config.toml
encoder_activation = "relu"
latent_channels = 32
codebook_size = 1024
init = "torch_default"
lr_schedule = "cosine"
Rows from block 3 of the encoder, named by matrix and row number. Rows with one number belong to one channel. Each number is 200 + 40 x the weight over its row's rms, rounded and kept within 0 to 999. All counts start at 0. After the name is the row's rms in percent of the matrix's.
# r30: branch 2 reduce pointwise conv (encoder.blocks.3.r3.0.weight, 80x320x1x1), inputs 0-79
# b30: branch 2 3x3 conv (encoder.blocks.3.b3.0.weight, 120x80x3x3, transposed), outputs 0-9, a 3x3 kernel for each
r30.37,095,199,190,198,223,191,196,218,198,201,186,207,143,169,247,163,233,186,199,203,176,195,245,200,195,220,246,184,185,148,251,251,156,183,208,239,233,233,184,172,171,215,204,209,184,242,210,219,202,229,201,205,182,161,242,239,200,216,199,211,166,248,160,179,219,251,201,217,217,168,153,161,142,203,123,205,161,153,226,186,187
b30.37,106,287,194,248,194,154,238,194,178,173,227,210,222,208,185,222,204,204,203,262,193,161,191,260,195,204,187,188,217,162,230,180,231,239,155,264,224,134,197,184,208,138,165,230,195,199,224,229,187,202,198,194,170,183,164,237,198,224,138,201,210,227,195,209,223,220,236,171,165,217,211,138,237,194,197,176,161,191,229,218,233,212,128,216,191,198,236,281,173,115,218
r30.38,098,219,219,173,205,203,226,173,181,142,214,246,195,239,178,204,199,191,238,202,183,164,264,203,177,229,258,245,169,216,209,241,203,246,152,221,208,227,210,169,290,192,179,248,123,269,151,205,227,143,232,205,253,167,220,252,236,196,168,199,208,209,218,194,208,169,267,300,233,154,250,215,212,206,173,312,178,196,256,196,125
b30.38,107,165,138,204,256,193,240,225,147,229,233,208,256,173,192,274,255,310,246,227,197,259,242,211,207,214,252,249,213,207,201,178,162,171,215,232,268,231,164,232,174,213,200,248,226,225,207,173,150,273,242,97,239,242,218,182,184,186,180,146,177,177,195,210,277,197,200,220,199,261,189,225,247,183,198,154,141,223,239,204,188,88,166,175,193,203,212,213,237,196,188
r30.39,101,213,179,227,168,191,147,178,226,231,198,183,198,119,207,247,217,145,155,217,233,182,279,190,165,254,163,264,213,186,187,175,254,208,181,192,239,197,200,200,269,251,189,238,230,206,177,218,190,186,196,167,188,211,150,234,227,124,185,206,199,161,233,202,252,192,186,276,188,207,240,129,222,178,175,291,157,153,191,134,181
b30.39,098,174,234,248,178,133,167,141,198,217,212,166,167,174,261,133,204,180,137,248,125,284,187,184,287,98,178,208,151,184,222,184,181,209,254,227,205,219,195,227,193,222,196,185,171,148,222,232,255,233,186,288,121,157,225,162,214,179,284,235,165,203,217,197,140,194,235,247,169,174,195,157,213,255,184,225,170,158,197,135,204,191,207,200,188,218,194,260,198,203,140
r30.40,103,183,136,219,189,207,243,217,202,254,174,210,194,184,254,164,210,184,226,238,239,178,230,196,190,184,178,194,238,236,207,176,305,248,187,191,218,180,203,181,179,186,220,182,174,209,261,281,169,179,201,227,185,257,203,177,209,232,231,216,217,220,184,206,212,175,192,230,154,286,215,201,288,216,259,159,246,225,169,169,195
b30.40,113,159,252,234,146,191,196,210,215,188,232,214,241,221,223,214,229,255,201,229,179,202,217,184,139,188,161,128,146,166,183,186,268,196,175,202,186,152,159,117,181,249,156,184,211,150,178,257,221,181,180,246,157,165,250,180,179,217,145,226,182,65,213,154,328,229,197,173,221,194,208,184,207,185,189,202,253,141,224,154,124,163,195,183,237,183,230,204,193,192,224
r30.41,103,223,165,207,191,228,219,151,180,215,245,151,205,203,220,155,230,192,177,180,263,183,217,154,126,211,210,205,158,179,159,194,181,194,228,209,187,245,194,212,200,201,181,235,202,182,228,216,132,200,240,118,182,162,229,264,212,176,108,103,199,171,217,144,130,229,226,222,228,193,212,198,159,231,171,166,155,211,222,178,228
b30.41,122,147,189,133,132,201,292,138,228,254,217,186,181,211,241,223,195,192,205,249,128,186,194,262,167,226,164,216,191,197,174,163,257,205,171,261,265,192,290,162,232,190,199,150,125,185,127,214,185,193,211,136,171,181,127,248,210,196,208,177,189,188,159,227,215,224,156,131,166,241,199,205,148,212,172,259,167,134,297,205,221,209,134,150,212,273,236,304,159,133,173
r30.42,096,199,177,172,263,342,247,220,211,186,189,211,278,201,209,250,163,186,168,262,232,231,210,216,292,165,185,210,275,194,154,180,273,168,224,193,168,291,179,225,206,315,199,186,239,190,213,186,132,168,232,177,210,162,238,145,237,158,198,231,218,208,199,191,222,254,217,183,274,226,217,199,290,207,242,205,221,211,191,227,175
b30.42,110,149,212,201,211,192,137,157,248,202,175,222,187,303,288,204,297,168,202,172,168,141,179,245,291,143,241,133,167,138,185,169,207,180,242,256,166,211,207,189,183,177,196,226,280,195,229,274,180,147,199,191,159,252,252,260,190,222,154,259,204,158,222,103,222,227,159,174,188,162,213,202,161,230,214,214,242,174,173,167,188,153,137,224,231,161,139,210,197,256,208
r30.43,095,231,162,209,233,198,156,215,179,196,214,248,142,179,181,218,217,203,205,168,218,186,177,213,179,205,233,182,180,211,202,213,144,179,218,228,200,206,191,157,252,185,190,231,186,224,187,194,193,131,198,237,253,181,155,216,218,177,174,119,171,200,225,203,155,191,147,205,227,202,137,162,158,170,174,278,153,166,283,202,175
b30.43,098,180,200,205,202,248,195,164,258,195,240,198,223,218,163,166,194,193,187,174,180,176,187,148,226,135,223,184,190,189,158,164,182,194,172,215,254,172,185,172,228,186,238,227,204,237,228,186,216,220,201,187,160,143,195,184,170,169,208,195,169,130,129,168,151,194,171,190,206,138,176,162,204,160,218,187,181,168,176,191,226,207,189,213,181,184,210,206,152,188,225
r30.44,102,217,184,230,181,166,178,191,198,233,133,191,179,226,141,162,161,162,255,176,143,263,179,202,205,233,195,121,192,245,186,182,134,209,259,229,249,202,200,158,245,225,157,189,288,210,214,137,201,162,162,189,204,193,207,159,236,244,184,243,206,192,193,216,261,208,171,190,248,266,159,233,159,180,250,229,165,164,206,157,148
b30.44,105,136,154,184,199,204,228,169,148,226,180,165,134,200,225,155,236,154,193,149,166,213,201,236,182,188,192,212,187,176,162,215,163,189,183,152,202,253,216,170,192,239,218,176,230,168,200,206,287,128,196,172,209,181,232,148,150,167,276,263,290,146,164,275,176,193,256,193,196,131,190,160,207,197,237,178,226,234,199,265,236,202,207,137,194,164,192,163,127,128,179
r30.45,095,187,165,168,169,176,186,328,143,160,145,194,160,162,163,269,163,210,179,207,206,166,185,226,180,258,200,235,174,149,164,182,165,182,178,181,234,230,195,154,115,255,180,167,216,175,205,259,251,235,156,216,277,190,214,189,200,134,202,289,169,169,172,197,214,187,167,186,165,150,180,231,206,127,200,122,157,132,206,189,185
b30.45,095,160,215,148,109,174,167,207,198,233,173,199,213,185,211,235,158,192,231,119,181,188,149,203,196,206,261,266,152,202,283,143,206,199,228,256,250,288,245,182,218,189,159,155,138,126,188,192,276,193,205,224,216,155,151,207,131,180,202,177,148,169,194,205,186,229,208,227,190,139,178,145,152,236,191,196,292,249,192,279,229,172,94,95,116,185,231,180,158,148,202
r30.46,106,192,208,266,199,189,139,193,180,210,195,175,161,205,190,174,234,200,170,183,211,179,224,191,187,181,160,176,186,177,198,228,157,227,188,217,173,205,226,167,200,177,200,246,208,210,223,150,193,243,188,201,198,200,207,197,221,239,176,208,233,163,199,268,216,178,216,226,172,225,183,171,177,203,190,238,198,187,210,189,179
b30.46,096,220,110,256,232,171,235,213,173,208,255,208,184,211,211,119,235,143,199,178,159,278,215,249,277,201,169,209,244,128,201,229,237,222,233,120,184,258,188,199,184,223,236,194,259,192,146,247,262,207,204,138,214,250,194,204,281,184,190,228,179,151,259,222,185,208,214,256,220,164,264,161,227,166,208,189,140,208,197,92,158,154,295,196,184,234,205,195,166,201,165
r30.47,099,161,205,215,173,261,182,256,220,229,216,150,190,193,201,191,275,158,216,219,179,160,296,152,196,235,135,130,198,186,161,206,233,171,149,247,191,284,185,195,158,293,204,213,184,143,196,231,189,210,166,180,153,127,211,169,209,234,142,286,243,191,216,240,289,237,198,179,204,186,155,167,221,190,225,184,231,203,178,240,173
b30.47,108,243,184,235,246,128,205,183,179,210,207,166,216,181,323,123,178,151,169,254,171,249,271,236,230,156,199,164,239,181,148,239,200,201,314,177,248,278,198,166,153,180,207,185,252,192,216,245,217,218,167,132,158,241,156,193,202,165,232,225,241,181,277,158,208,213,256,205,162,193,165,104,244,218,225,174,197,217,269,118,194,186,216,143,194,167,219,178,261,244,193
r30.48,098,224,180,225,205,153,207,187,255,190,196,218,247,169,258,189,198,201,218,161,234,157,287,185,221,194,220,103,159,198,259,214,195,193,206,187,170,192,226,190,189,205,245,234,208,230,163,138,222,172,235,218,201,120,213,172,204,160,249,147,181,279,201,197,194,178,180,235,213,144,150,178,154,223,185,198,216,171,142,215,172
b30.48,110,170,160,186,162,125,313,134,170,264,231,185,176,236,166,283,214,212,205,202,181,207,226,202,233,207,259,159,222,220,281,196,234,218,216,249,222,105,250,196,167,177,144,132,216,187,157,232,183,251,195,220,243,130,194,200,234,174,196,227,151,163,134,196,161,228,184,224,256,193,180,229,211,134,134,182,231,192,144,280,186,151,198,160,217,212,207,245,205,208,179
r30.49,101,181,224,190,213,145,157,194,178,234,257,202,162,193,173,266,261,116,261,205,192,184,133,167,181,174,202,209,187,188,236,185,158,194,234,202,204,135,166,200,147,162,173,172,262,199,167,224,145,228,160,165,183,163,200,210,174,184,178,218,227,205,187,167,274,176,184,203,169,150,166,190,188,226,223,226,169,168,198,165,257
b30.49,112,162,198,181,158,180,208,118,138,170,189,185,245,187,220,201,238,202,218,189,196,181,116,185,270,221,176,256,131,166,192,166,159,231,189,200,190,235,242,210,207,294,206,158,241,240,101,136,170,190,232,187,195,151,135,174,223,202,241,152,130,180,169,214,197,182,217,156,168,224,191,250,173,187,242,191,254,172,203,210,165,194,190,226,209,215,206,241,177,123,195
r30.50,098,287,179,156,211,84,234,183,253,224,226,198,182,259,143,208,181,182,246,125,335,229,143,235,231,198,213,180,206,180,273,257,243,197,176,175,175,137,216,225,210,153,200,152,221,185,315,177,249,145,189,232,182,176,224,179,139,199,253,162,191,196,149,189,189,203,150,224,191,229,181,187,218,187,139,173,189,190,216,198,163
b30.50,087,203,199,257,121,151,214,189,202,220,271,229,276,237,203,224,219,211,258,240,319,253,209,229,239,182,160,206,254,164,174,239,171,117,176,176,177,237,209,149,232,159,165,245,191,220,213,216,243,168,180,188,158,215,224,177,208,157,217,275,192,259,215,105,236,185,145,188,161,187,221,182,224,160,196,145,211,181,199,223,113,179,216,219,156,196,129,190,164,102,250
r30.51,093,231,209,221,200,242,204,183,184,213,186,165,124,170,154,165,276,164,138,171,194,192,240,202,178,152,197,200,197,195,214,198,170,231,185,212,184,146,195,176,218,162,163,235,170,154,178,157,181,214,165,153,164,182,143,240,121,230,151,212,215,175,170,170,262,198,227,252,196,218,199,277,191,200,150,189,182,176,186,155,124
b30.51,103,166,201,248,216,210,190,186,240,192,186,195,191,205,275,180,139,253,139,236,171,219,257,194,185,227,222,232,203,286,269,262,197,141,211,217,124,213,200,185,214,222,258,202,208,172,229,198,258,139,189,250,122,198,213,153,248,206,218,219,273,169,209,206,224,197,150,263,235,215,242,132,141,225,170,243,139,222,167,149,208,209,242,149,214,237,164,174,141,213,222
r30.52,106,219,272,123,254,175,221,226,272,261,246,148,245,218,198,140,231,202,245,225,162,253,218,130,286,217,197,254,195,232,188,168,294,252,173,218,172,200,177,229,249,197,219,211,281,167,235,178,196,209,217,223,197,249,267,196,250,157,222,234,236,174,236,167,173,209,242,253,208,244,312,267,238,191,183,204,246,223,198,226,220
b30.52,104,196,223,205,196,223,131,132,224,189,264,276,179,141,101,132,215,275,184,292,182,208,192,234,208,200,238,202,172,181,223,262,240,237,100,169,190,135,147,167,255,168,206,261,198,176,211,189,262,194,181,211,180,194,226,153,218,173,154,175,199,230,203,140,232,254,144,192,186,181,208,236,203,193,155,217,231,151,244,168,153,199,200,203,213,242,163,176,232,203,221
r30.53,099,214,219,160,198,207,215,129,213,171,144,180,183,149,306,170,180,221,236,233,232,195,267,286,215,166,223,219,134,232,161,264,166,187,203,183,193,209,173,180,206,247,202,162,181,178,171,223,240,210,220,208,156,189,257,191,246,178,185,207,156,208,182,213,208,239,203,180,118,160,214,188,178,244,192,207,171,188,307,208,153
b30.53,099,225,297,246,318,235,195,262,170,120,277,122,259,154,197,285,181,258,229,120,182,284,199,270,321,206,183,240,206,135,208,244,288,246,204,265,196,241,210,237,157,166,201,212,251,216,214,264,201,159,197,177,178,195,224,204,181,199,197,209,160,179,145,206,203,143,201,155,130,159,158,289,243,191,199,177,183,223,205,196,223,202,181,194,144,171,160,146,117,167,160
r30.54,092,227,247,155,151,243,178,122,245,253,157,171,229,228,266,165,203,215,186,215,228,130,199,143,181,159,181,230,196,200,157,168,191,220,188,180,193,243,213,205,233,227,202,213,131,155,190,176,186,198,198,233,161,245,224,232,156,200,185,120,240,161,223,236,198,197,304,310,166,174,199,238,200,176,217,220,212,230,194,175,236
b30.54,091,251,188,239,264,211,290,248,198,272,251,240,289,150,150,182,222,199,168,193,188,239,295,163,195,204,180,194,226,183,265,215,227,218,250,175,187,237,185,203,174,178,215,250,245,216,170,204,150,239,231,186,188,197,180,132,263,143,190,196,146,173,211,171,278,159,149,275,216,209,208,226,194,176,191,208,183,224,261,125,179,285,201,148,175,165,181,114,173,190,174
r30.55,098,210,176,201,192,143,199,225,187,214,233,198,208,180,226,244,200,208,181,193,230,176,221,249,161,235,207,214,190,196,198,217,306,252,198,224,263,188,156,200,132,149,241,163,165,209,239,202,230,259,172,204,142,284,216,249,192,211,216,218,179,192,164,244,246,174,146,217,153,251,222,193,208,213,192,173,122,209,140,182,271
b30.55,097,254,244,154,198,192,73,252,248,142,177,240,136,242,213,254,149,161,173,229,215,244,183,141,227,159,206,293,154,222,111,213,169,234,190,209,135,181,177,182,297,183,130,213,142,213,186,172,204,164,199,243,213,262,210,187,153,208,207,178,216,232,198,213,190,252,228,176,175,219,181,107,151,201,222,225,232,214,140,232,187,141,192,195,214,201,192,153,163,163,183
r30.56,099,189,137,212,205,160,227,153,172,142,175,192,169,256,260,115,219,213,130,170,207,146,289,192,155,210,187,253,166,160,203,193,223,230,200,186,169,149,209,190,239,217,174,200,148,205,200,254,180,187,189,161,218,146,220,160,177,258,234,194,196,196,215,234,249,142,201,261,154,178,191,171,190,219,134,267,162,194,218,226,151
b30.56,105,138,160,182,146,167,158,199,185,225,185,156,218,264,200,159,210,182,261,204,220,241,223,174,209,174,184,160,246,239,185,223,207,167,248,226,197,321,199,205,165,226,177,133,119,131,190,238,232,213,203,238,175,189,132,159,250,234,301,227,146,151,155,136,200,231,177,201,192,189,219,209,239,188,173,89,184,192,198,232,201,150,185,193,176,210,193,162,199,192,185
r30.57,103,212,220,185,226,269,225,142,169,186,192,249,166,167,167,167,193,207,118,220,111,246,173,191,242,199,175,132,210,204,228,197,152,179,222,237,199,218,156,215,189,196,173,145,268,177,254,142,197,152,211,250,169,202,220,200,219,199,193,173,213,231,196,188,208,173,213,171,252,172,136,216,260,219,224,183,174,192,229,247,185
b30.57,089,196,235,282,111,225,225,178,206,178,251,201,171,323,211,139,210,81,155,237,299,169,142,287,271,221,217,144,201,151,180,249,152,166,233,306,233,195,200,180,197,235,188,219,304,213,241,249,223,57,252,187,92,164,172,218,201,224,208,264,170,215,239,181,254,186,167,191,207,194,218,197,223,227,245,229,215,162,148,192,171,207,213,284,250,222,164,209,233,180,240
r30.58,107,170,202,193,262,218,249,184,222,191,189,224,222,225,258,210,152,226,205,245,194,189,131,225,190,150,276,230,133,183,229,208,248,163,131,154,147,146,195,210,216,188,215,167,174,232,154,225,218,213,143,194,280,179,173,147,202,202,186,184,186,184,201,206,171,240,190,187,244,194,163,171,134,233,156,200,193,166,200,242,188
b30.58,107,156,174,201,245,158,191,179,192,139,130,161,194,249,245,151,347,216,247,198,238,146,156,247,174,157,227,179,187,241,164,173,182,170,196,203,194,178,267,235,253,189,124,238,220,186,186,257,199,154,181,288,79,252,251,220,206,233,170,263,197,238,225,112,180,155,169,200,180,182,251,192,197,199,236,177,244,212,214,206,223,202,126,220,218,135,184,232,153,195,204
r30.59,103,159,235,228,205,187,180,215,220,160,234,255,229,200,133,204,165,163,201,162,203,198,202,181,244,213,152,178,222,216,230,202,162,209,206,164,205,209,221,230,205,167,224,198,177,218,211,220,173,174,175,173,207,176,169,170,239,196,178,220,185,207,189,208,187,183,180,225,268,204,222,199,159,173,206,224,210,225,186,249,191
b30.59,099,230,174,195,147,183,191,150,214,217,242,204,182,254,154,121,129,157,95,210,223,229,173,188,231,131,183,190,155,109,179,168,123,134,240,231,269,214,208,163,206,165,146,263,198,206,234,253,192,121,187,211,151,148,194,313,238,173,220,221,163,164,171,137,236,197,152,201,177,153,186,166,204,175,214,277,209,185,184,236,161,206,185,216,277,193,180,200,199,180,274
r30.60,102,186,188,210,176,219,215,162,224,177,183,226,224,157,198,237,199,229,269,256,188,154,192,216,153,219,157,236,226,260,234,235,238,196,216,195,179,213,201,228,203,189,215,205,210,243,152,218,171,193,179,193,227,227,195,232,160,166,236,170,204,195,201,238,227,174,208,209,183,226,196,224,221,178,217,120,203,175,196,178,330
b30.60,116,256,256,234,242,207,196,235,220,248,193,217,158,242,200,170,210,291,161,244,296,236,241,187,238,200,179,167,162,206,210,135,194,205,166,117,79,129,196,155,324,188,225,186,209,188,149,228,227,231,203,266,188,147,289,160,171,194,166,163,184,218,160,184,212,243,239,212,185,127,214,135,148,210,222,149,257,197,185,204,219,211,198,213,175,300,175,202,185,202,210
r30.61,103,179,224,192,202,315,150,198,191,176,140,184,217,247,214,219,150,185,222,194,298,156,171,212,126,195,169,206,179,211,161,204,133,281,195,156,193,254,185,241,272,297,183,178,169,252,203,225,204,193,186,172,210,211,179,169,195,184,154,201,169,179,178,205,162,195,217,217,213,189,180,215,169,212,215,291,145,171,242,236,172
b30.61,104,224,216,254,280,256,227,162,192,191,207,139,249,159,129,220,229,218,172,239,164,183,228,192,218,255,206,227,256,241,155,205,204,252,223,205,250,148,231,167,183,122,182,241,194,186,165,240,210,196,238,181,207,226,189,242,199,187,211,296,146,107,186,195,132,172,201,220,176,93,167,160,185,240,217,142,208,274,164,201,195,144,239,201,192,225,161,186,161,239,103
r30.62,101,215,191,276,207,205,193,216,170,234,207,219,205,327,270,229,131,215,253,205,187,173,126,189,238,183,184,166,222,280,186,216,203,164,210,156,166,224,256,231,195,196,200,212,170,196,236,200,216,154,225,273,229,240,285,179,135,263,169,196,233,201,244,301,206,209,150,178,194,200,145,263,164,190,173,149,239,261,219,201,177
b30.62,093,176,214,173,168,234,201,182,233,205,230,244,208,177,115,143,170,287,213,173,230,174,194,189,201,226,170,258,260,219,271,277,165,158,138,143,183,179,187,154,237,199,198,239,238,160,196,216,156,171,182,221,174,118,216,229,169,128,256,174,171,255,229,199,227,196,185,170,252,218,161,183,190,226,213,208,243,240,262,229,235,182,169,170,252,164,197,196,250,232,268
r30.63,104,143,249,150,193,127,227,191,265,183,140,215,207,164,166,232,132,172,238,211,249,179,232,264,148,202,147,183,232,185,221,273,166,260,138,172,186,145,212,230,203,150,209,204,148,237,113,237,218,205,209,240,131,238,200,190,193,187,215,187,156,163,210,181,136,219,250,247,138,207,213,222,184,229,188,266,151,177,263,146,213
b30.63,108,187,175,233,215,255,237,275,191,214,181,190,172,210,201,227,272,283,275,191,164,248,260,180,170,274,248,196,224,227,177,185,186,139,166,146,109,240,283,189,262,249,180,200,218,256,187,153,161,244,230,165,239,289,283,117,157,184,172,234,159,202,185,170,158,187,201,183,215,149,211,257,278,178,211,210,174,238,273,201,199,158,179,235,142,206,206,185,114,166,212
r30.64,099,176,166,202,182,162,192,235,214,174,204,217,157,179,180,248,223,182,275,172,224,206,199,141,196,253,217,256,235,155,216,200,153,217,161,202,222,97,159,175,238,260,158,221,207,246,185,201,216,196,192,194,190,224,175,184,213,199,202,155,202,225,128,140,176,178,254,178,217,237,149,210,172,250,238,253,221,180,274,147,245
b30.64,103,241,241,161,180,193,285,148,184,165,247,150,192,129,184,208,156,273,171,99,250,133,147,233,173,191,145,216,172,180,232,179,232,239,178,218,282,181,281,189,241,199,136,145,212,268,194,207,213,205,186,180,224,160,214,214,191,133,211,196,143,231,258,274,168,166,188,208,142,205,171,212,248,209,223,227,219,212,244,249,197,172,164,185,196,264,222,249,169,140,185
r30.65,104,193,186,165,226,175,225,134,212,231,136,186,204,161,223,158,182,207,213,185,209,155,216,167,225,198,210,186,174,229,205,233,205,234,203,208,164,179,206,177,179,137,163,164,154,214,167,213,177,195,196,164,215,215,176,178,165,205,189,224,218,187,191,256,210,159,168,232,213,185,206,242,207,180,141,179,218,233,202,184,158
b30.65,101,168,235,223,191,203,229,201,139,185,141,183,210,248,212,145,210,184,212,206,206,246,214,232,198,170,183,206,110,207,190,194,280,159,161,89,195,198,170,184,158,256,225,201,130,187,277,241,147,173,294,259,190,163,238,164,155,190,206,173,174,143,186,196,228,190,172,175,185,215,196,219,227,191,209,217,240,191,235,247,166,189,165,182,185,130,227,239,255,187,133
r30.66,100,231,256,250,218,161,190,191,161,221,242,207,200,171,192,206,213,188,165,170,155,144,174,211,234,210,184,142,213,216,213,212,192,262,222,196,218,172,216,214,156,147,173,289,135,239,174,168,160,171,204,210,191,189,175,183,164,226,216,232,210,211,249,197,240,178,216,214,172,109,163,202,202,165,203,169,210,263,184,224,140
b30.66,092,174,180,223,221,213,237,143,173,175,187,235,285,205,190,166,190,170,148,160,154,231,189,153,210,217,140,156,213,195,308,220,187,156,227,158,165,219,186,187,218,196,293,200,156,208,200,195,244,160,154,210,192,147,169,216,148,112,242,172,217,200,230,216,171,194,169,250,216,252,207,191,171,192,219,152,204,201,181,212,264,186,206,161,221,104,160,144,156,172,187
r30.67,109,204,249,231,155,189,206,217,193,253,192,160,167,198,165,146,249,168,178,204,177,229,189,151,86,169,197,154,168,201,188,194,201,140,213,222,202,189,182,180,223,162,170,231,204,149,257,212,133,137,169,166,175,194,166,150,217,267,212,194,234,172,187,196,208,198,209,198,202,259,182,218,205,194,203,185,209,159,181,171,134
b30.67,098,202,218,167,226,204,164,204,265,237,192,163,163,217,243,251,230,171,245,200,160,267,221,214,209,164,265,241,127,154,143,225,280,247,156,272,248,115,129,128,151,253,281,193,244,191,172,192,136,144,124,154,202,157,242,151,162,154,234,193,226,109,182,187,212,233,215,149,158,149,189,192,146,189,230,248,231,197,180,222,152,186,164,157,211,172,222,188,154,173,255
r30.68,103,209,195,205,153,230,208,154,142,183,265,179,172,219,219,182,177,173,223,169,136,144,244,215,203,130,208,162,160,187,149,224,148,203,171,209,191,173,142,185,184,161,196,195,200,219,211,198,154,191,184,217,229,127,270,250,135,202,185,242,197,167,178,189,298,182,204,217,222,139,256,207,136,183,200,200,184,176,222,242,207
b30.68,083,182,182,129,171,204,154,195,175,249,212,235,249,276,193,249,200,186,242,189,217,179,120,190,161,207,204,182,232,209,156,173,178,131,167,175,266,225,240,198,163,241,218,147,194,310,233,111,175,156,179,237,169,234,196,170,222,188,235,183,153,153,186,179,138,271,208,213,166,166,165,218,236,198,131,219,206,227,227,193,207,216,332,180,207,234,172,192,190,180,208
r30.69,095,207,251,201,169,177,209,141,167,208,201,151,153,229,205,245,213,160,203,174,202,172,174,193,203,191,184,109,157,245,157,205,230,204,158,257,233,180,222,161,187,172,138,220,138,172,175,154,195,191,178,181,162,226,222,215,162,201,187,225,218,171,177,182,184,172,257,223,194,259,182,265,187,193,165,249,243,226,221,188,135
b30.69,090,170,167,233,184,196,154,90,213,199,201,242,166,166,233,209,187,231,187,272,230,247,257,211,186,200,189,246,216,231,173,263,210,169,189,163,170,205,149,204,238,198,208,164,193,146,240,286,319,28,130,231,190,207,190,229,167,160,284,176,253,222,222,195,262,244,139,286,226,207,230,200,171,197,157,182,218,231,236,202,171,223,235,195,298,209,173,193,200,261,201
r30.70,090,267,161,236,249,220,258,204,188,233,194,236,210,215,250,227,173,257,308,174,234,206,206,247,298,229,206,150,228,248,207,163,214,167,151,229,212,162,194,221,181,182,200,214,188,194,283,207,310,218,195,328,229,223,249,153,237,260,212,185,225,260,259,205,211,190,206,190,177,206,218,218,247,220,210,181,225,265,196,271,197
b30.70,085,179,270,262,156,255,174,181,240,203,246,251,203,164,224,188,216,205,174,253,203,220,204,186,276,179,213,180,168,107,200,198,148,167,191,194,228,194,163,229,244,192,219,232,317,229,233,215,212,150,172,119,174,182,172,154,224,248,236,267,194,231,211,112,204,119,156,172,177,234,216,272,252,176,274,251,150,230,189,168,173,194,179,189,156,173,113,237,218,167,220
r30.71,103,198,151,179,185,163,203,191,181,193,168,132,203,247,173,206,169,261,220,160,189,187,147,132,151,203,232,219,144,198,183,187,165,174,186,173,194,198,197,188,186,209,222,181,164,176,123,226,209,277,186,124,255,242,239,216,181,162,179,178,118,177,155,167,143,232,170,160,179,240,189,168,122,207,168,204,168,165,241,211,259
b30.71,098,226,148,141,189,192,216,185,202,174,162,134,138,208,208,209,246,179,205,265,219,281,175,207,195,180,200,217,167,210,147,247,234,297,199,228,179,194,224,207,189,233,199,107,154,222,217,211,261,245,208,161,152,133,153,170,225,216,260,202,153,213,205,180,250,203,150,213,241,210,250,188,201,202,169,166,218,232,232,241,224,232,196,216,194,213,202,281,169,185,178
r30.72,096,189,224,186,200,180,175,216,277,227,213,203,163,221,261,278,189,252,221,228,210,186,180,215,171,268,250,272,185,198,180,254,243,232,197,144,177,95,146,223,231,223,194,147,256,198,169,243,208,219,271,218,231,157,277,182,203,146,194,200,205,185,188,236,164,262,159,173,210,240,195,178,222,285,163,220,221,223,244,208,168
b30.72,085,142,263,239,153,253,184,176,228,220,279,243,232,270,180,178,192,191,218,196,225,214,138,198,287,123,90,188,212,142,176,189,198,115,157,276,225,130,206,154,166,117,147,190,255,259,190,239,217,148,223,203,172,167,150,80,120,138,154,309,187,197,149,133,212,187,154,196,182,186,169,261,245,178,198,177,214,174,152,192,200,153,243,210,263,196,157,208,174,160,231
r30.73,104,285,207,197,196,152,186,305,218,272,162,212,189,213,92,206,160,200,204,201,148,197,132,210,195,224,196,142,213,220,203,191,172,263,184,142,196,107,181,239,171,192,207,183,158,201,202,211,229,216,168,219,172,194,178,157,165,194,230,242,222,203,204,178,203,214,185,160,144,260,217,275,239,187,266,209,201,229,179,202,172
b30.73,097,197,212,178,142,194,172,219,226,199,143,267,199,150,259,122,166,211,123,197,178,250,241,181,223,207,227,279,220,142,193,216,265,293,194,208,232,184,168,188,213,214,300,265,187,231,211,178,204,183,207,303,246,213,225,175,214,205,173,194,253,253,221,261,231,189,121,269,260,194,120,161,187,198,174,257,179,182,197,138,209,199,182,176,178,212,199,196,249,222,272
r30.74,094,183,218,179,228,141,200,199,216,195,184,224,253,156,270,121,236,270,155,227,214,189,204,219,205,149,229,116,204,187,247,179,225,182,165,222,196,230,209,188,148,198,248,185,217,213,165,237,226,179,224,209,236,187,238,172,231,213,230,179,216,155,195,218,200,164,211,217,234,199,220,186,232,151,229,158,174,188,145,225,129
b30.74,118,136,206,278,171,179,260,250,208,209,148,115,105,243,158,255,220,133,237,190,213,163,240,247,144,227,164,157,110,167,218,186,250,165,180,213,220,163,225,198,198,241,211,135,197,199,228,234,190,120,175,215,202,155,199,278,173,217,192,207,133,191,159,179,204,224,219,190,189,240,222,182,218,160,134,286,186,137,233,229,206,155,143,197,236,279,273,249,188,176,218
r30.75,093,227,158,228,183,130,263,163,265,120,145,256,220,168,162,215,132,288,267,193,252,159,190,228,175,187,184,258,213,211,178,222,216,201,176,188,150,145,197,206,147,152,253,191,189,204,204,200,258,232,238,188,315,230,206,142,172,236,250,187,157,182,144,243,224,199,184,154,164,190,209,198,175,259,218,146,194,154,153,182,285
b30.75,098,258,195,207,149,155,256,181,146,217,258,213,159,213,190,252,268,268,260,246,235,163,214,201,236,243,206,196,236,168,192,218,258,154,155,227,226,143,198,192,289,205,151,143,241,148,154,278,179,219,133,208,216,131,205,167,190,139,231,222,101,272,146,125,269,203,171,254,130,138,203,204,224,110,170,152,268,164,134,226,177,178,214,201,178,245,151,172,145,210,154
r30.76,102,188,258,274,197,217,201,198,189,102,212,218,210,154,210,191,220,209,194,262,216,219,183,190,195,240,229,275,175,187,184,177,187,192,241,263,255,224,222,191,210,242,196,199,247,181,224,243,225,171,206,194,202,226,151,151,318,243,179,246,172,173,182,191,264,183,175,214,165,133,161,205,232,187,159,213,259,194,134,119,197
b30.76,107,184,188,146,253,224,173,188,243,257,161,191,138,252,267,165,194,174,191,218,116,246,227,228,246,117,247,182,215,181,163,259,146,177,178,135,236,147,223,154,173,199,251,141,249,169,215,196,179,244,162,140,220,221,175,233,235,208,224,253,229,122,137,131,214,243,211,150,225,203,156,139,200,162,321,217,190,177,175,225,208,206,194,137,186,188,197,221,206,248,162